config.yaml
train_examples: 15625
n_mels: 80
hop_length: 160
text_encoder_parallel_block: false
weight_decay: 0.3
Rows from block 6 of the text encoder of a small contrastive audio-text model, named by matrix and row number. Rows with one number belong to one neuron. Each number is 128 + 32 x the weight over its row's rms, rounded and kept within 0 to 255. All counts start at 0. Numbers have three digits each. After the name is the row's rms in percent of the matrix's.
Before each neuron's rows are labels from the 100 texts, of 14976, where the neuron reaches its largest size: "tokens" is the input token at the peak. Only what is clearly more common there than usual is listed. The data: read English sentences (LibriTTS-R). In brackets: how many of the 100.
# gate: MLP gate (text_encoder.blocks.6.mlp.gate.weight, 384x128), inputs 0-127
# fc1: MLP up (text_encoder.blocks.6.mlp.fc1.weight, 384x128), inputs 0-127
# fc2: MLP down (text_encoder.blocks.6.mlp.fc2.weight, 128x384, transposed), outputs 0-127

tokens: "she" (69)
gate.362 101:109178174136130142150073178137053147107156106092148122158156113201094111162063138119129175144085199115067164151101134094142158104133113095087157098123095165150073120192062084124140080138085158068123114123090130127163152156142157191155100144168145167077153113116134186107130152108133159095113126113105138135140133092122132066129153130082105130149124120180116135126124088125052088138134
fc1.362 121:171134128158137127079135144133124099098137149111141134144164098055154146124178084145179099089111085083182166098156080147062120178161105092091106143091120063112114163126113192139106098129184126204145170111108148096130128104155093125108135176112153117130093119181115147116096116163072121100127082178075139118130129184180133126137122130147114147153077148127110152130116189165169166218126
fc2.362 111:121117165063181119126143135143119165082112128089165193168141185088076117158128168173150038158129115134042176127072046143078111125132134142143083133122136148139125087186128145079065094140097116098134135082157113167156131088159113126132112107133134106158127152157089167141102158182140162118115115134162129078172159143108128080091169143089133165133111104121092179092148099106105117099131

tokens: "<end>" (23); "he" (18)
gate.2 086:177050113136149120130131056095111111140109130127131122149131101091096132155163124157134142120123125106126136055180086063125095118090096136105153110109139076148124157172131109062100126119139107174127165126174092099135094116175117140100137128123185094125165138182092076160096111161126079130046105105188103115093223109130105098110143128067098131125110147190164183127069130097146156125154
fc1.2 099:102176151135150077138152202148111117130187205133134160151124097158081181093109125144161098160188096143133135138084097148145177171133140139101086124131150152123178089135162107103112098143137110099099085093103115146148124124130168140163153133125090181137149132109208151141105150104120185181166197170092157178115134121128146172079124151177118091160137119087129111096112118168141037148072
fc2.2 100:102122186139213123171142143152084178154060206145110159142091108127130164131119183161138141177166111145107115063107149168138139088141099105158101129150113141146122127118192184200117142140187169144191135079143170097141155159080145162144164135127151110128125147103121118159138120165114170102066163171144109172113149130153130095132127126109126117191112127117144087102027155163136124131142

tokens: "his" (44); "as" (32)
gate.237 050:117158108109104090127134119134130160128124127179151158113160180113123108128085188107066158133130137132085074079181137172118119157177129099164111139103115157063126196192131116144160105147104134145153064158182134133136114108141070136147092084031127117155111168106096149153128135157165143137145104078156083095063108077144094119127141139176186147155096148144139146182150072060128108107127
fc1.237 058:151072095126058147161154183136103144130170116164132131071156146123110112075121187110153102136158086145135099099184055105083130083172145084105120075134153086106149164121115097090172170088160106148121125111184121080099104140125095119123136118080144068182071112095065172139140134122090091149074104118119156102086095157167113135084106109132143116181175131092126142086167128171149136159121
fc2.237 048:115111074133107075174097138142134160095109150185105159084140124172144126146082083149167145154178099099153118127170038124135117110156189076076115144154166092123137114143076111125147084124140082139130163187176129108058103141154153182123130098154120066179129071118103116136138142188145193117138106139150184110124126105159113163096124129114106180219126109118106166115161116128103129162117

tokens: "she" (28); "see" (15); "should" (8); "seen" (8)
gate.285 072:133088146102148111146086089052114137106130094092117097148147124095180149148149143140117109160133147085154180109073059136186130144137135142145146143114075061139136077168155107153149088111126118173028054076130094158160134094078077140156123135157127068163136098132118160155172087173159117138132134142089167144116110139077146134131110128120076050153128141172134075131120149086141123101147
fc1.285 069:121180135091117106156102156157174131189189156173090157128106173144092096140066168126183089063187159125084091082185133158116144118101121123157167096097134158090151163186074152133092150131120096111161135101100142105111119188162161112107081127107090110103114168134127112120079169090127081141173114127146174093086105109126119144162130160147130137163136122136112179113113207153123109205110
fc2.285 080:138155119147143172175187087103113124114155147142096163145165080105127143157170092123178107153119154152106097130124103101135079104124198180132165089089102082158118192145119126135184169163066082101109139109174138153080132156167147094148130119171180144111157070195134150120143113122129111137123133097098187123091119111077112118085133113157081067076125177175161065169135159095167136128102

tokens: "his" (73); "'" (18)
gate.129 064:182135140161083142118143107134130188146117136132151106157107153168072110166120079100053171117135124157155141086181094145149091099149078165163088073132132098144166114207163144072137089112121144145084169144143142116104114099112197109176111138131161087078078178140121109112134125082140066138046141147106162159140137106085093153155110148114143145130187116129136155071100094186159116144116
fc1.129 124:095172138150150139133174104135130087113143130135115202159132165124144112170142168107085133167142104073107089125114101155143112130221120160108135159058139131118045131091179155183163152121120164090118141165094150151111138144138090098122108099110042128144107098104137146079169078106108145131148095115089076106135121075095110087175135092139174095129149118095091095147162116197157105057141
fc2.129 081:111184110120157110140188089136122087100147141136151168119131110089132138170198195106112146184128139111132109084125138121148154113137151142097158130111153178109042159081096201180126163044097128096131124210113097095124104152104131100136115136105031098124103079178132165099133086081160136121119102103111105075116138136123091098093144092119164118114141105107126060116162147144131114132085

tokens: "she" (49); "she's" (9)
gate.150 068:142099091136092134160113102166092184085176130151147110171151154116188171153082115157052147176134172099140111096116191131119155109155084059157135111132174139141119125158081106146097142143126154109100167100084120169053138190125176180116154150166054129121131095079070135164139126096157104166129131126131128164117106132139116160123180093136138119140208154121156089174096091112157173131136
fc1.150 060:085183108126116096104118066132054110176173129109052152168115103124128063165134156157106060133159146140080076173059101132055133153109123145132149120146050118130141108086186112112143141129121151194128075112115097112153147096137147167143106150134063115125128085149089193096136141084141082125151099196125144114124142096126113104124135179147112156077121141120071125151121127128157164136144
fc2.150 067:190123167142144104107123109091101113096105171143098150161036099139135116105135094153142123108139109147125090136124095119133070172099126162044075098138121096147097121102119126111105191134121104148158126129111113069059091162113151121112090123103161195110119133127086156090181138126110133130162081097099055063120122142193079135115128145133134116099164067129132099055162153090174121096077

tokens: "she" (25)
gate.134 144:086104087146162117166153141132143126161154116110163170114178123164156138164136174148044110115117083119165097192129174175131122108144158195104146125112107118088112135134087124081125076103088106121158151127164143171107128153164085129112108113125107179083145127054084126052114139132140102126138169099139160179122104064068095223151102114127097122117147102196140115111074129097162124098128
fc1.134 120:170077085139126132169141155139141111220168160112146168062159068190131101139136110131129140112106094145112132178138086094130138103146159144086123121130143082063070147089087159098148099147150138098153184160130114137102121125121146163112110127118128148080161141090121111075102100142146068120070142126128222136139111085078083140111103129112132115068122079132111144073076173113163143117196
fc2.134 134:154120095161096117086087138128111116102123166118119178107121151137098101074176098109167111115130158097135115150087090051107130125149143156133161096119190179155117113131117139099173130168074212172125098114086100122107118162155113128186133091095124123089131165122135114162113098097150054115148140146093109143136145115153149151095169156119133079102135152079048221118141187139216141130093

tokens: "she" (33); "said" (10)
gate.274 124:100165150124105182089127156182124173123090111105108120145190057144126160112116123153058175102158123104091181191115190157167149137213161088123139133114185095083096124105160134102085109070165133123094144146084151091163123129143155109149110115156148115096147120123151156135175093138129109149146104117198107107112124107164119144130101046142124086112098111163105096073139166161097065163128
fc1.274 126:157158145079149149105143171068120132125080122066130102148124110103120129097174181156164130117152132101150128143078050123124145138110144152097089110159056153205129117132122131143190157112086092216117156084130158123130127146105082148132077104147152119099110156172144080080129105175152125163097151132093111142147115170109122139111162101118076148117069143157104072166112126121204188182100
fc2.274 122:135089119159142114156186105101175152131116133089074050171151127163132144115142124137114098062097132154149135121121084163147107127194138089145082148095135141100114115136155053123073197105153148147140141088109080151140111126132058071083097109113145130124123085133142071092120154117133111156128129147127062121122138118142137127120064167127088180100158109180044088082091142158129202148160

tokens: "<end>" (41); "in" (26); "and" (15)
gate.186 098:112065146111141164177144155119091147167115176088124114193134118133173106142175137149168104234095191120103120172097149136193114138104106137219118139118192145126152108116122046127158080123151094118102101157130180138114141148140149080088146119109122185159090152132113135173151162116135132101073151135141195151131163125103114099083081178109111133118118092131115176142173124141107145157150
fc1.186 101:127101100129122141106151140120156131110118163117157092178136095168126108214140114129101126177118135138183108167079105118175089152151106134178141099112122147127230088120175097165133152151124123113136144067136159159107141190114098093076095077201115121130100112172169128141109147158142090094087138094132185183150154160111143135114090124166147061079146194124114086154201128125132142172129
fc2.186 115:128105141152132101118150106146128151141088133178102152077136092123088162137144142151175188144121097096178136081096101183125187142135131126104136162094098136135166091082112089190122057078168121155113187156117113140073099136103133066106121154142143127120172145148174185091141173115107117118080141117128140158174122121125132110106126071115180066093109132116102067213152121125042153160154

tokens: "as" (12)
gate.225 078:203107045183150120136150120137092179159108121204145097125176071096100125125173101095172149062157150119162120156117076148035136103100137132145120118166120148151091109156123141196143139158165100171121091112129130132092148092094155168074121140113169122124134127122111137104155164117132124204093114163133098124148140163169135155085167106106108133125112105140193095056152130139165095173137
fc1.225 074:069134158110189123114070071118180106121149134102140161171115112205094118108126123120084176097119072191103188143175107138134143174168164140081085153060202080151125125156146147128142148145102164146161140124122146144063143145155108112096131144094078110117165117103117128129167152165108134104149076101096138149161143175174040127155077183116137120143134120146137119187096125113109100139118
fc2.225 072:104104100119087156170129180127141076108124116119179175157095133194105151089146128138127132101091091165112116105114180176150132163243102156136136082101108148098094137151112144102140074107146095131143142112156127110115119127127147119114123049097169187153134080156129172156106149179099177088176131119134078122112189090210102118074117117109141097133136158132085130141136138058111124150072

tokens: "his" (44); "is" (21)
gate.123 093:103108091148138082205124161116137126146144078097161117134085114173043070149087130177100104126122097079155119129130139180176142149105076123057078137160143132159105138152122136102115148118136089115117135142123149094148117180088139149176175094080088081136108142084129090169071127133144112134165156161196107139125126144140146130085063168070101201072074107119105116091144141130167131112124
fc1.123 128:085151120134130108109155130145143061117111172139168129069167209115105137106112195093101153117109145168132155136144134155076175145146113073143201106122194110108119152128085127086108124167158112070148129152128147135083148131102201165155129115136022127079156137093131117091146114071100136111162116146135124142120083139118157068135173050105152086109144142140082186119139112119129087114133
fc2.123 103:141106148210053151138117114160150118160139104139093109106135146160152109068154152155112069148137139105172139113108187146120165156158068109132147112145152117169105155084110113097129121153169117121141103160105117123100132158070110103126188113150144100129152162212122182147141073084121189133182117107093128136149063138151123160132201188135159088140158128113115099191164132084148129052161

tokens: "his" (32); "is" (20); "another" (13); "again" (11)
gate.294 095:081133088127170164141034123098114092155123108140126122123136090171072143137093147155096128080120174142132092176054147131170155161134084127136131108143130147118153128142158127145224172163123167167136126160078179067171117132135130066154147139141143137124132129147127157090154094120204141138157126111087149086192166103114171165123104140083134107128099094119156038142146097147188150135123
fc1.294 103:132121144152125138092096133134113166126180219150104195056127061114138086126069186089104134091169181123110165129151070142142105185082109127130130076127160174055102153160099088159132146140133098105148162155111096148069118178151091144129114152133139100128109142094116099111102125124102117150140106129147117174062181126130092135079138130117088099176103095146177068142112117097129079083128
fc2.294 095:136053176179148150140092154130157171078143154129182141117121134129126144141148106146181157173140126082072128115145078141082143162182086149147183125137139039115126139158084108114127110175171183112131073181085162106063106162127121133097152142086153147128197147125111105130087137106167125133115112111102094209148111153168136104155125116108083114133170115094109109089104125134150071069086

tokens: "his" (22)
gate.349 090:114153099172146105111087101115169138163099135106126120094138091112059115104156125155168135090151174124107139181134149132105052135169161112094136134138089098131151143105170114140175084146203115192091121156068191123083135050148099089111108130087128071095126150104103192162136052096114145140092139090111070166098160093165113122132127137149136083152089077109087104101169133112129087137137
fc1.349 078:165161130087121173107189163138091133136092135086097114166144156147174080104079119113147070170135134105094140156104052105153174084125125123160127124138114192099088153119090147108119151133071106054151127100105138103152105137148131121152129125148139195199108122191102100085147155088143138170077123164150178093173109123093144081152149065144151132089110163133142066144136108133161102055115
fc2.349 081:153151101150191145146086154149118156138141161089086132146107094115122152090166125152142124076143128217110163100146146181158149143145175084150111113181132128111130159094089110177159179106141121191129098121136070109131123102132121053174106085144112136164106099069108180151162054062126090166106140168086085068117137099159163084109130092137162143143118101128165108145144169080164110129165

tokens: "she" (100)
gate.296 050:152116168205154108108123163114137161126089143145164147139108144090156151120191126160067165187074133114107122089114105128152169112151078152174158143082135139143093112092092199138142084114133085121090175107161120133097146154159139162138113110140065091142139154121190097142124032109140113100111122159146125227068118137106184146128106107095086124164150149114133139130071167153085161115103
fc1.296 053:115155092141148142103162153096097089085149134087111126109103090093127147156168093194098169119125109091130157121131114133201123146151122112127146113115105126125149154124089129108123105106142100114073127170117154067074160082105132138107113161115103155107159159167147090070137098169165117098123157156109112142031126185126140185148099104135086171121127070120078091121107146172103255141113
fc2.296 062:108136132122066162121188140104101158119110168108083125101185134146122111139075147139155133163156111124128133095142107087170162099145133141084161168117126100091191146115169126070097109162198102181029088116055127124151164107126061134110140099139124118099103146108106090094089191164168127124129134124118084134128073141171101149141088110093138150097102064148116124133147036088147128151101

tokens: "as" (100)
gate.194 095:080122191104065086134116127135075104121138124145188190140051145140123098199167143167146171120107086143131109078167141079106186101143154105119137108105167125100131151162137119098082129139166129122154128075188116189153092154137206153134097114085121134081142120127127108165161131126129144113155079181103175074122134106125128072079186078093125143136160168151128129161151123113114106140073
fc1.194 086:177101099038179168190110111075164065146112103120109102120171062113143156113113095091143087135148100116125063124106148127162135136077099146140131089138094112116112065142178110151134128142098162162137125158105081075086167101127097059161130133141127142120108140171159146107134115090176156124121128130172139150147122195143109115198091176202123077099131052131138108117109143146120162123157
fc2.194 104:166080163115047173113099149137118141135061135114170137112109093174111141128173124124136125135082151089157103179115126114050104057135152167116161212110138127091129164145113153084142140117128087124119178096096116144111113162061159140116143121135149144100164071058120135133085132135098108162145141046096113117110162143162160100129123171148145209106126082144094124123124120152099045124138