{
  "spec_augment": false,
  "encoder_bidirectional": true,
  "text_encoder_layer_scale_init": 0.1,
  "text_encoder_inner_norm": false,
  "max_steps": 1600,
  "adamw_weight_decay_other_params": 0.01
}
Rows from block 9 of the text encoder of a small contrastive audio-text model, named by matrix and row number. Rows with one number belong to one neuron. Each number is 200 + 20 x the weight over its row's rms, rounded and kept within 0 to 999. All counts start at 0. After the name is the row's rms in percent of the matrix's.
Before each neuron's rows are labels from the 100 texts, of 14976, where the neuron reaches its largest size: "tokens" is the input token at the peak. Only what is clearly more common there than usual is listed. The data: read English sentences (LibriTTS-R). In brackets: how many of the 100.
# gate: MLP gate (text_encoder.blocks.9.mlp.gate.weight, 384x128), inputs 0-127
# fc1: MLP up (text_encoder.blocks.9.mlp.fc1.weight, 384x128), inputs 0-127
# fc2: MLP down (text_encoder.blocks.9.mlp.fc2.weight, 128x384, transposed), outputs 0-127

tokens: "to" (13); "be" (9); "take" (7); "think" (7)
gate.354,084,204,198,203,210,206,191,215,194,167,225,187,173,185,176,204,169,172,190,236,205,195,194,202,208,208,206,203,193,212,167,203,203,228,227,176,206,178,205,222,190,204,214,200,190,236,190,208,197,188,193,217,180,195,196,208,198,222,204,206,192,177,204,235,250,203,222,187,135,216,192,153,190,144,180,229,212,231,199,204,228,210,179,204,201,184,199,190,219,192,213,215,206,190,193,196,199,186,205,218,188,195,205,231,216,219,213,190,177,256,232,209,168,218,194,201,167,245,213,172,174,180,210,203,215,185,183,165,195
fc1.354,083,219,197,190,183,200,199,179,213,196,205,186,215,205,203,167,204,210,228,170,175,173,222,209,215,206,209,217,221,220,228,225,156,205,196,203,197,224,197,180,176,186,175,173,192,172,242,182,208,193,188,219,188,206,191,206,181,157,236,188,211,191,209,178,147,198,202,213,228,162,188,186,222,225,170,177,197,205,203,236,183,203,213,252,179,177,209,216,210,229,189,209,186,211,193,184,203,207,208,201,192,190,186,189,171,159,183,185,199,170,203,210,253,194,225,210,182,225,198,201,229,214,220,196,181,222,226,216,216
fc2.354,088,193,226,177,210,177,192,197,188,155,202,196,202,198,200,202,184,215,203,216,190,201,245,199,211,199,237,238,206,193,166,177,228,213,193,188,208,203,179,227,217,196,180,212,195,178,213,194,227,222,204,203,218,221,170,214,183,182,194,210,214,207,188,157,205,210,243,187,197,190,203,206,202,193,194,202,184,226,198,203,160,197,147,211,198,190,189,177,187,167,228,217,184,198,168,182,216,158,190,258,233,199,168,197,196,194,196,168,210,227,211,181,209,178,201,169,197,212,204,238,201,155,222,209,191,219,209,184,214

tokens: "to" (40); "the" (12); "no" (9)
gate.263,066,229,182,218,162,199,224,214,207,234,177,241,215,218,192,199,232,209,201,243,158,179,210,231,203,179,184,214,236,214,198,191,196,194,196,218,201,179,218,171,222,200,196,212,220,222,208,215,212,195,211,176,195,206,202,194,199,167,180,186,195,209,238,199,187,220,232,174,232,190,199,240,182,178,182,218,199,201,194,202,216,191,219,204,185,203,190,217,165,186,221,213,216,156,220,244,203,228,188,213,199,218,182,238,233,226,220,209,162,176,210,216,173,209,164,177,222,199,196,210,189,224,198,208,187,194,213,192,210
fc1.263,068,226,215,228,194,169,204,207,182,214,179,188,186,158,224,164,183,230,205,218,205,208,185,218,199,173,190,175,193,211,213,206,164,167,225,202,227,222,225,196,214,173,214,196,172,222,189,241,235,213,169,210,197,177,193,231,204,205,202,207,168,223,168,195,172,210,208,167,223,156,182,200,152,208,216,205,213,169,194,195,173,208,226,212,194,203,215,206,200,192,220,176,226,187,168,189,222,193,231,178,201,171,199,215,218,191,208,218,207,208,176,164,180,211,180,203,203,199,163,189,221,208,198,217,190,178,183,204,212
fc2.263,067,200,183,191,170,185,217,205,196,175,177,188,254,175,198,206,214,222,205,205,201,213,203,175,166,225,167,218,201,236,182,205,194,198,227,203,204,188,221,187,186,213,233,209,197,201,205,203,225,226,227,213,214,168,228,208,215,196,215,207,209,230,189,229,182,187,181,222,236,191,183,160,197,186,198,186,189,216,179,224,234,220,197,221,172,199,187,211,215,195,208,239,186,226,177,170,219,194,188,184,186,189,216,168,205,180,189,210,210,227,175,190,238,206,220,224,219,186,174,222,215,211,218,225,227,251,185,190,167

tokens: "was" (32); "which" (14); "with" (8)
gate.351,113,204,202,192,157,185,181,205,152,176,211,199,190,193,231,176,212,197,209,208,216,188,202,203,220,192,236,184,189,214,191,234,224,219,172,203,173,174,213,226,168,172,235,217,242,174,201,195,205,179,163,190,204,216,172,223,214,184,233,226,191,209,167,196,179,214,178,196,180,197,187,200,209,216,203,195,183,195,220,219,215,201,210,173,208,247,221,237,190,167,200,191,211,227,185,197,180,213,188,209,185,217,194,199,162,193,173,225,235,169,155,198,199,226,183,185,189,205,226,201,194,221,178,198,200,218,183,198,216
fc1.351,104,212,185,201,165,178,181,235,155,180,214,195,210,214,203,169,212,192,233,209,206,212,226,177,204,191,221,187,188,213,190,213,225,200,163,217,193,175,231,199,160,169,184,217,242,191,222,177,218,199,162,195,217,208,186,189,223,168,238,211,228,220,175,199,180,177,199,195,209,193,195,194,191,193,213,190,199,208,214,185,216,197,223,167,221,225,197,241,223,183,152,187,193,190,205,200,176,206,183,201,204,176,190,181,185,211,188,216,217,173,188,198,200,242,222,175,183,184,181,207,200,213,199,177,186,208,223,196,254
fc2.351,131,199,177,177,200,220,191,216,253,207,230,231,201,223,194,209,208,207,189,189,217,222,164,211,172,204,232,186,199,205,168,181,201,194,199,197,228,183,192,189,175,220,214,214,175,217,199,226,192,185,218,256,217,185,238,194,195,242,235,189,155,213,215,219,211,178,217,198,223,228,193,209,216,197,203,204,155,210,225,188,199,206,193,194,238,198,184,187,228,185,167,210,165,172,231,205,186,191,214,215,197,214,173,189,224,198,201,225,193,196,187,234,188,223,213,196,219,212,176,173,190,209,217,178,177,179,194,197,221

tokens: "to" (25); "is" (21); "see" (14); "she" (9)
gate.298,052,179,204,210,169,217,230,244,182,213,201,217,235,188,176,230,162,193,214,198,194,205,170,194,186,213,199,242,210,161,191,195,240,191,207,211,204,174,233,210,189,204,205,188,190,211,225,210,167,211,212,226,193,188,196,209,234,213,201,175,213,187,197,238,167,236,190,207,180,193,199,193,177,170,184,219,241,220,193,226,195,214,211,159,185,216,197,211,221,200,214,199,192,184,209,195,202,202,172,169,193,232,197,180,202,179,177,198,182,172,185,199,191,200,214,226,162,210,191,197,218,242,213,203,237,200,175,182,169
fc1.298,051,188,181,203,216,201,217,194,203,177,218,194,203,205,175,216,198,191,243,175,194,218,170,221,212,211,240,158,200,218,218,171,208,205,197,200,233,167,205,232,232,199,211,174,211,219,162,211,236,197,192,194,196,204,228,183,178,154,210,186,156,197,226,213,194,218,185,200,200,180,217,199,214,210,207,201,197,185,206,201,235,210,168,203,226,197,200,217,207,181,236,147,229,190,217,238,201,206,197,220,202,194,201,189,163,221,178,222,223,209,181,174,194,179,220,190,200,194,192,241,174,218,181,211,209,197,214,167,213
fc2.298,049,182,197,214,187,190,215,195,159,213,206,200,197,197,203,222,202,175,191,219,203,192,220,200,179,203,218,227,214,214,221,228,214,183,153,206,171,185,190,221,207,211,201,231,181,217,207,176,209,215,209,183,244,220,208,193,178,230,210,173,210,215,157,202,189,181,222,200,178,189,177,200,217,220,206,228,215,182,199,216,194,176,222,184,193,178,187,187,180,169,220,174,235,198,236,214,188,199,207,237,236,133,221,207,169,205,187,209,196,217,195,194,160,183,221,215,177,198,211,186,222,196,230,181,195,227,229,212,173

tokens: "was" (22); "which" (8)
gate.10,115,203,160,172,204,189,212,215,213,188,194,197,193,207,215,206,180,203,199,210,216,192,189,184,218,186,211,237,215,209,220,199,215,203,179,199,199,203,195,188,192,191,206,210,233,247,193,176,217,209,190,193,230,214,158,209,200,205,221,220,203,210,162,229,200,191,173,187,254,198,219,172,173,185,152,203,223,247,196,174,220,181,192,216,242,179,209,210,202,223,200,210,166,211,173,199,197,156,166,235,196,221,212,212,177,205,214,222,208,200,190,227,212,207,225,207,186,191,176,225,208,159,191,178,217,177,163,197,200
fc1.10,100,216,161,167,197,174,196,192,224,191,203,215,192,226,231,222,226,188,174,239,215,214,197,193,206,172,209,223,207,219,227,209,191,192,184,203,191,168,189,178,192,178,200,214,237,230,196,184,219,196,177,190,224,220,190,212,216,212,207,216,199,211,174,227,201,191,180,171,219,202,235,205,182,210,179,196,234,219,188,164,234,198,194,184,246,250,215,194,231,228,194,216,162,183,175,201,177,192,192,219,204,217,210,233,187,213,215,227,249,203,205,208,215,206,201,197,191,209,203,204,198,169,183,173,196,180,182,235,214
fc2.10,105,175,205,219,197,151,210,195,191,219,230,231,209,223,211,201,241,215,176,196,211,215,210,253,192,226,223,215,181,218,193,207,198,176,205,210,216,158,195,210,196,197,229,197,215,170,218,187,215,184,225,199,194,216,221,190,210,185,198,195,189,199,180,205,226,169,187,199,199,191,188,190,188,206,260,166,227,160,169,208,203,232,226,200,196,229,244,215,193,170,198,217,191,193,195,182,169,156,205,187,167,194,227,209,219,176,160,191,199,186,200,187,200,199,200,194,201,202,197,168,184,211,195,218,214,203,173,170,212

tokens: "his" (26)
gate.345,100,212,183,201,213,181,199,210,243,196,197,176,196,189,176,201,186,186,224,171,204,203,215,197,194,183,207,208,191,222,228,237,178,186,233,173,198,209,184,195,150,175,214,186,227,223,209,186,178,198,199,237,224,196,187,236,215,170,178,219,188,206,195,187,218,235,187,220,193,183,184,169,198,216,205,190,195,174,183,173,187,211,208,206,198,202,181,167,209,216,184,144,225,214,189,215,255,190,221,213,230,185,253,216,187,215,177,211,213,178,199,212,184,216,217,199,203,214,222,171,175,179,226,184,184,206,187,180,198
fc1.345,122,182,197,200,189,210,230,182,171,170,164,228,184,242,212,193,212,207,231,204,171,179,180,206,225,232,189,183,217,182,195,192,196,207,161,200,233,179,204,194,202,186,173,224,212,214,177,211,186,215,184,203,259,213,193,165,194,175,170,225,204,219,216,204,190,194,147,190,195,185,209,211,193,167,192,187,186,172,212,208,226,176,197,199,225,185,199,232,180,196,224,236,190,193,223,203,164,212,227,209,196,217,216,192,236,205,209,189,192,214,201,219,210,219,201,215,225,167,199,198,193,224,175,181,210,201,243,181,196
fc2.345,106,195,199,244,175,239,181,176,183,203,195,196,194,183,238,209,185,183,214,215,218,231,162,193,202,204,187,217,205,199,188,174,143,211,182,206,229,163,181,207,213,231,223,211,226,180,187,220,218,241,177,170,262,205,192,173,204,221,203,204,200,183,214,201,180,203,189,188,193,175,161,199,215,176,189,176,192,221,195,232,196,198,216,204,222,207,213,190,210,192,194,180,194,186,215,211,174,172,196,182,189,182,182,213,220,225,161,176,203,200,183,177,170,188,207,198,240,201,190,180,194,198,181,231,207,217,213,202,198

tokens: "his" (14); "is" (10); "as" (7)
gate.86,090,218,183,183,197,232,201,223,195,200,180,224,219,218,215,195,204,189,210,196,226,193,188,156,210,201,193,189,193,209,196,190,228,194,216,198,219,184,227,213,220,221,166,182,190,218,187,237,201,167,200,202,196,202,210,185,204,194,182,164,193,175,195,230,197,204,225,199,213,157,158,209,193,218,206,207,181,180,225,231,194,201,181,185,210,222,240,222,200,185,197,227,194,184,220,172,206,198,229,209,213,211,194,192,178,193,241,215,211,194,210,213,243,173,224,193,161,192,212,133,214,239,223,209,193,229,190,235,178
fc1.86,112,184,227,218,201,215,204,196,202,213,189,201,178,159,215,189,206,196,185,163,192,214,172,232,216,167,189,175,222,195,194,236,168,224,212,206,205,204,175,189,191,226,205,157,186,236,209,201,155,185,208,202,232,215,202,208,194,196,179,216,186,211,184,183,196,195,190,222,228,214,185,204,176,196,233,200,200,144,224,193,196,181,213,208,232,192,176,203,177,189,181,211,168,217,208,227,200,234,211,207,183,212,203,232,238,191,188,225,172,192,205,212,173,212,146,224,184,217,191,225,228,209,207,219,200,175,218,217,210
fc2.86,113,200,209,181,217,173,216,204,228,210,195,231,242,196,215,192,216,192,201,216,163,201,246,198,193,217,176,209,214,163,211,217,187,203,176,206,216,204,208,228,222,177,224,221,222,201,187,207,211,191,208,203,190,187,159,206,199,189,207,230,207,191,182,187,233,178,194,188,199,217,189,192,221,202,185,195,168,215,232,200,173,188,201,193,188,212,218,208,186,132,218,175,180,233,204,173,205,231,191,235,209,194,201,188,242,167,177,233,181,221,206,199,172,173,186,210,194,185,178,204,211,191,191,176,217,215,167,157,216

tokens: "to" (22); "again" (20); "they" (9)
gate.32,023,187,227,178,185,190,204,194,211,209,224,209,190,163,185,217,217,226,157,189,177,150,219,199,221,226,207,174,167,179,193,188,180,194,200,210,188,203,167,208,223,197,168,174,204,209,236,218,203,202,207,182,177,209,190,198,169,172,203,208,193,207,167,183,221,210,212,168,187,196,196,181,210,209,202,194,217,195,216,194,207,182,184,211,235,186,161,174,209,167,196,214,202,217,205,205,200,231,140,208,201,194,205,202,195,182,208,160,215,247,214,205,213,210,185,182,185,198,177,219,186,147,168,206,221,233,201,197,181
fc1.32,029,186,230,195,208,197,200,157,184,183,196,202,187,173,183,240,210,207,201,201,193,170,215,193,187,229,210,181,231,196,194,232,210,204,219,173,176,188,160,213,174,199,209,196,218,160,205,164,175,201,219,175,192,220,201,197,208,171,190,211,190,186,203,182,217,221,183,178,189,169,186,208,197,208,192,200,200,231,195,178,223,186,205,233,196,204,167,181,239,194,221,200,216,240,199,243,203,208,205,203,180,198,202,199,202,162,206,200,203,201,226,210,200,176,176,235,240,236,213,199,195,196,188,230,267,207,219,185,221
fc2.32,023,172,229,175,229,194,212,186,177,160,189,209,186,175,182,182,163,223,221,199,177,208,224,196,216,171,218,187,229,210,183,209,235,197,189,209,177,226,203,205,175,190,220,186,188,172,187,185,161,208,188,203,153,214,229,195,224,212,199,202,195,194,189,201,200,198,232,181,212,216,147,175,157,179,208,208,183,212,212,196,219,200,201,213,217,198,219,196,211,201,199,222,228,226,190,259,187,191,199,188,169,198,191,222,198,184,195,212,165,195,200,186,219,194,185,203,229,224,199,158,206,170,201,183,222,191,218,206,234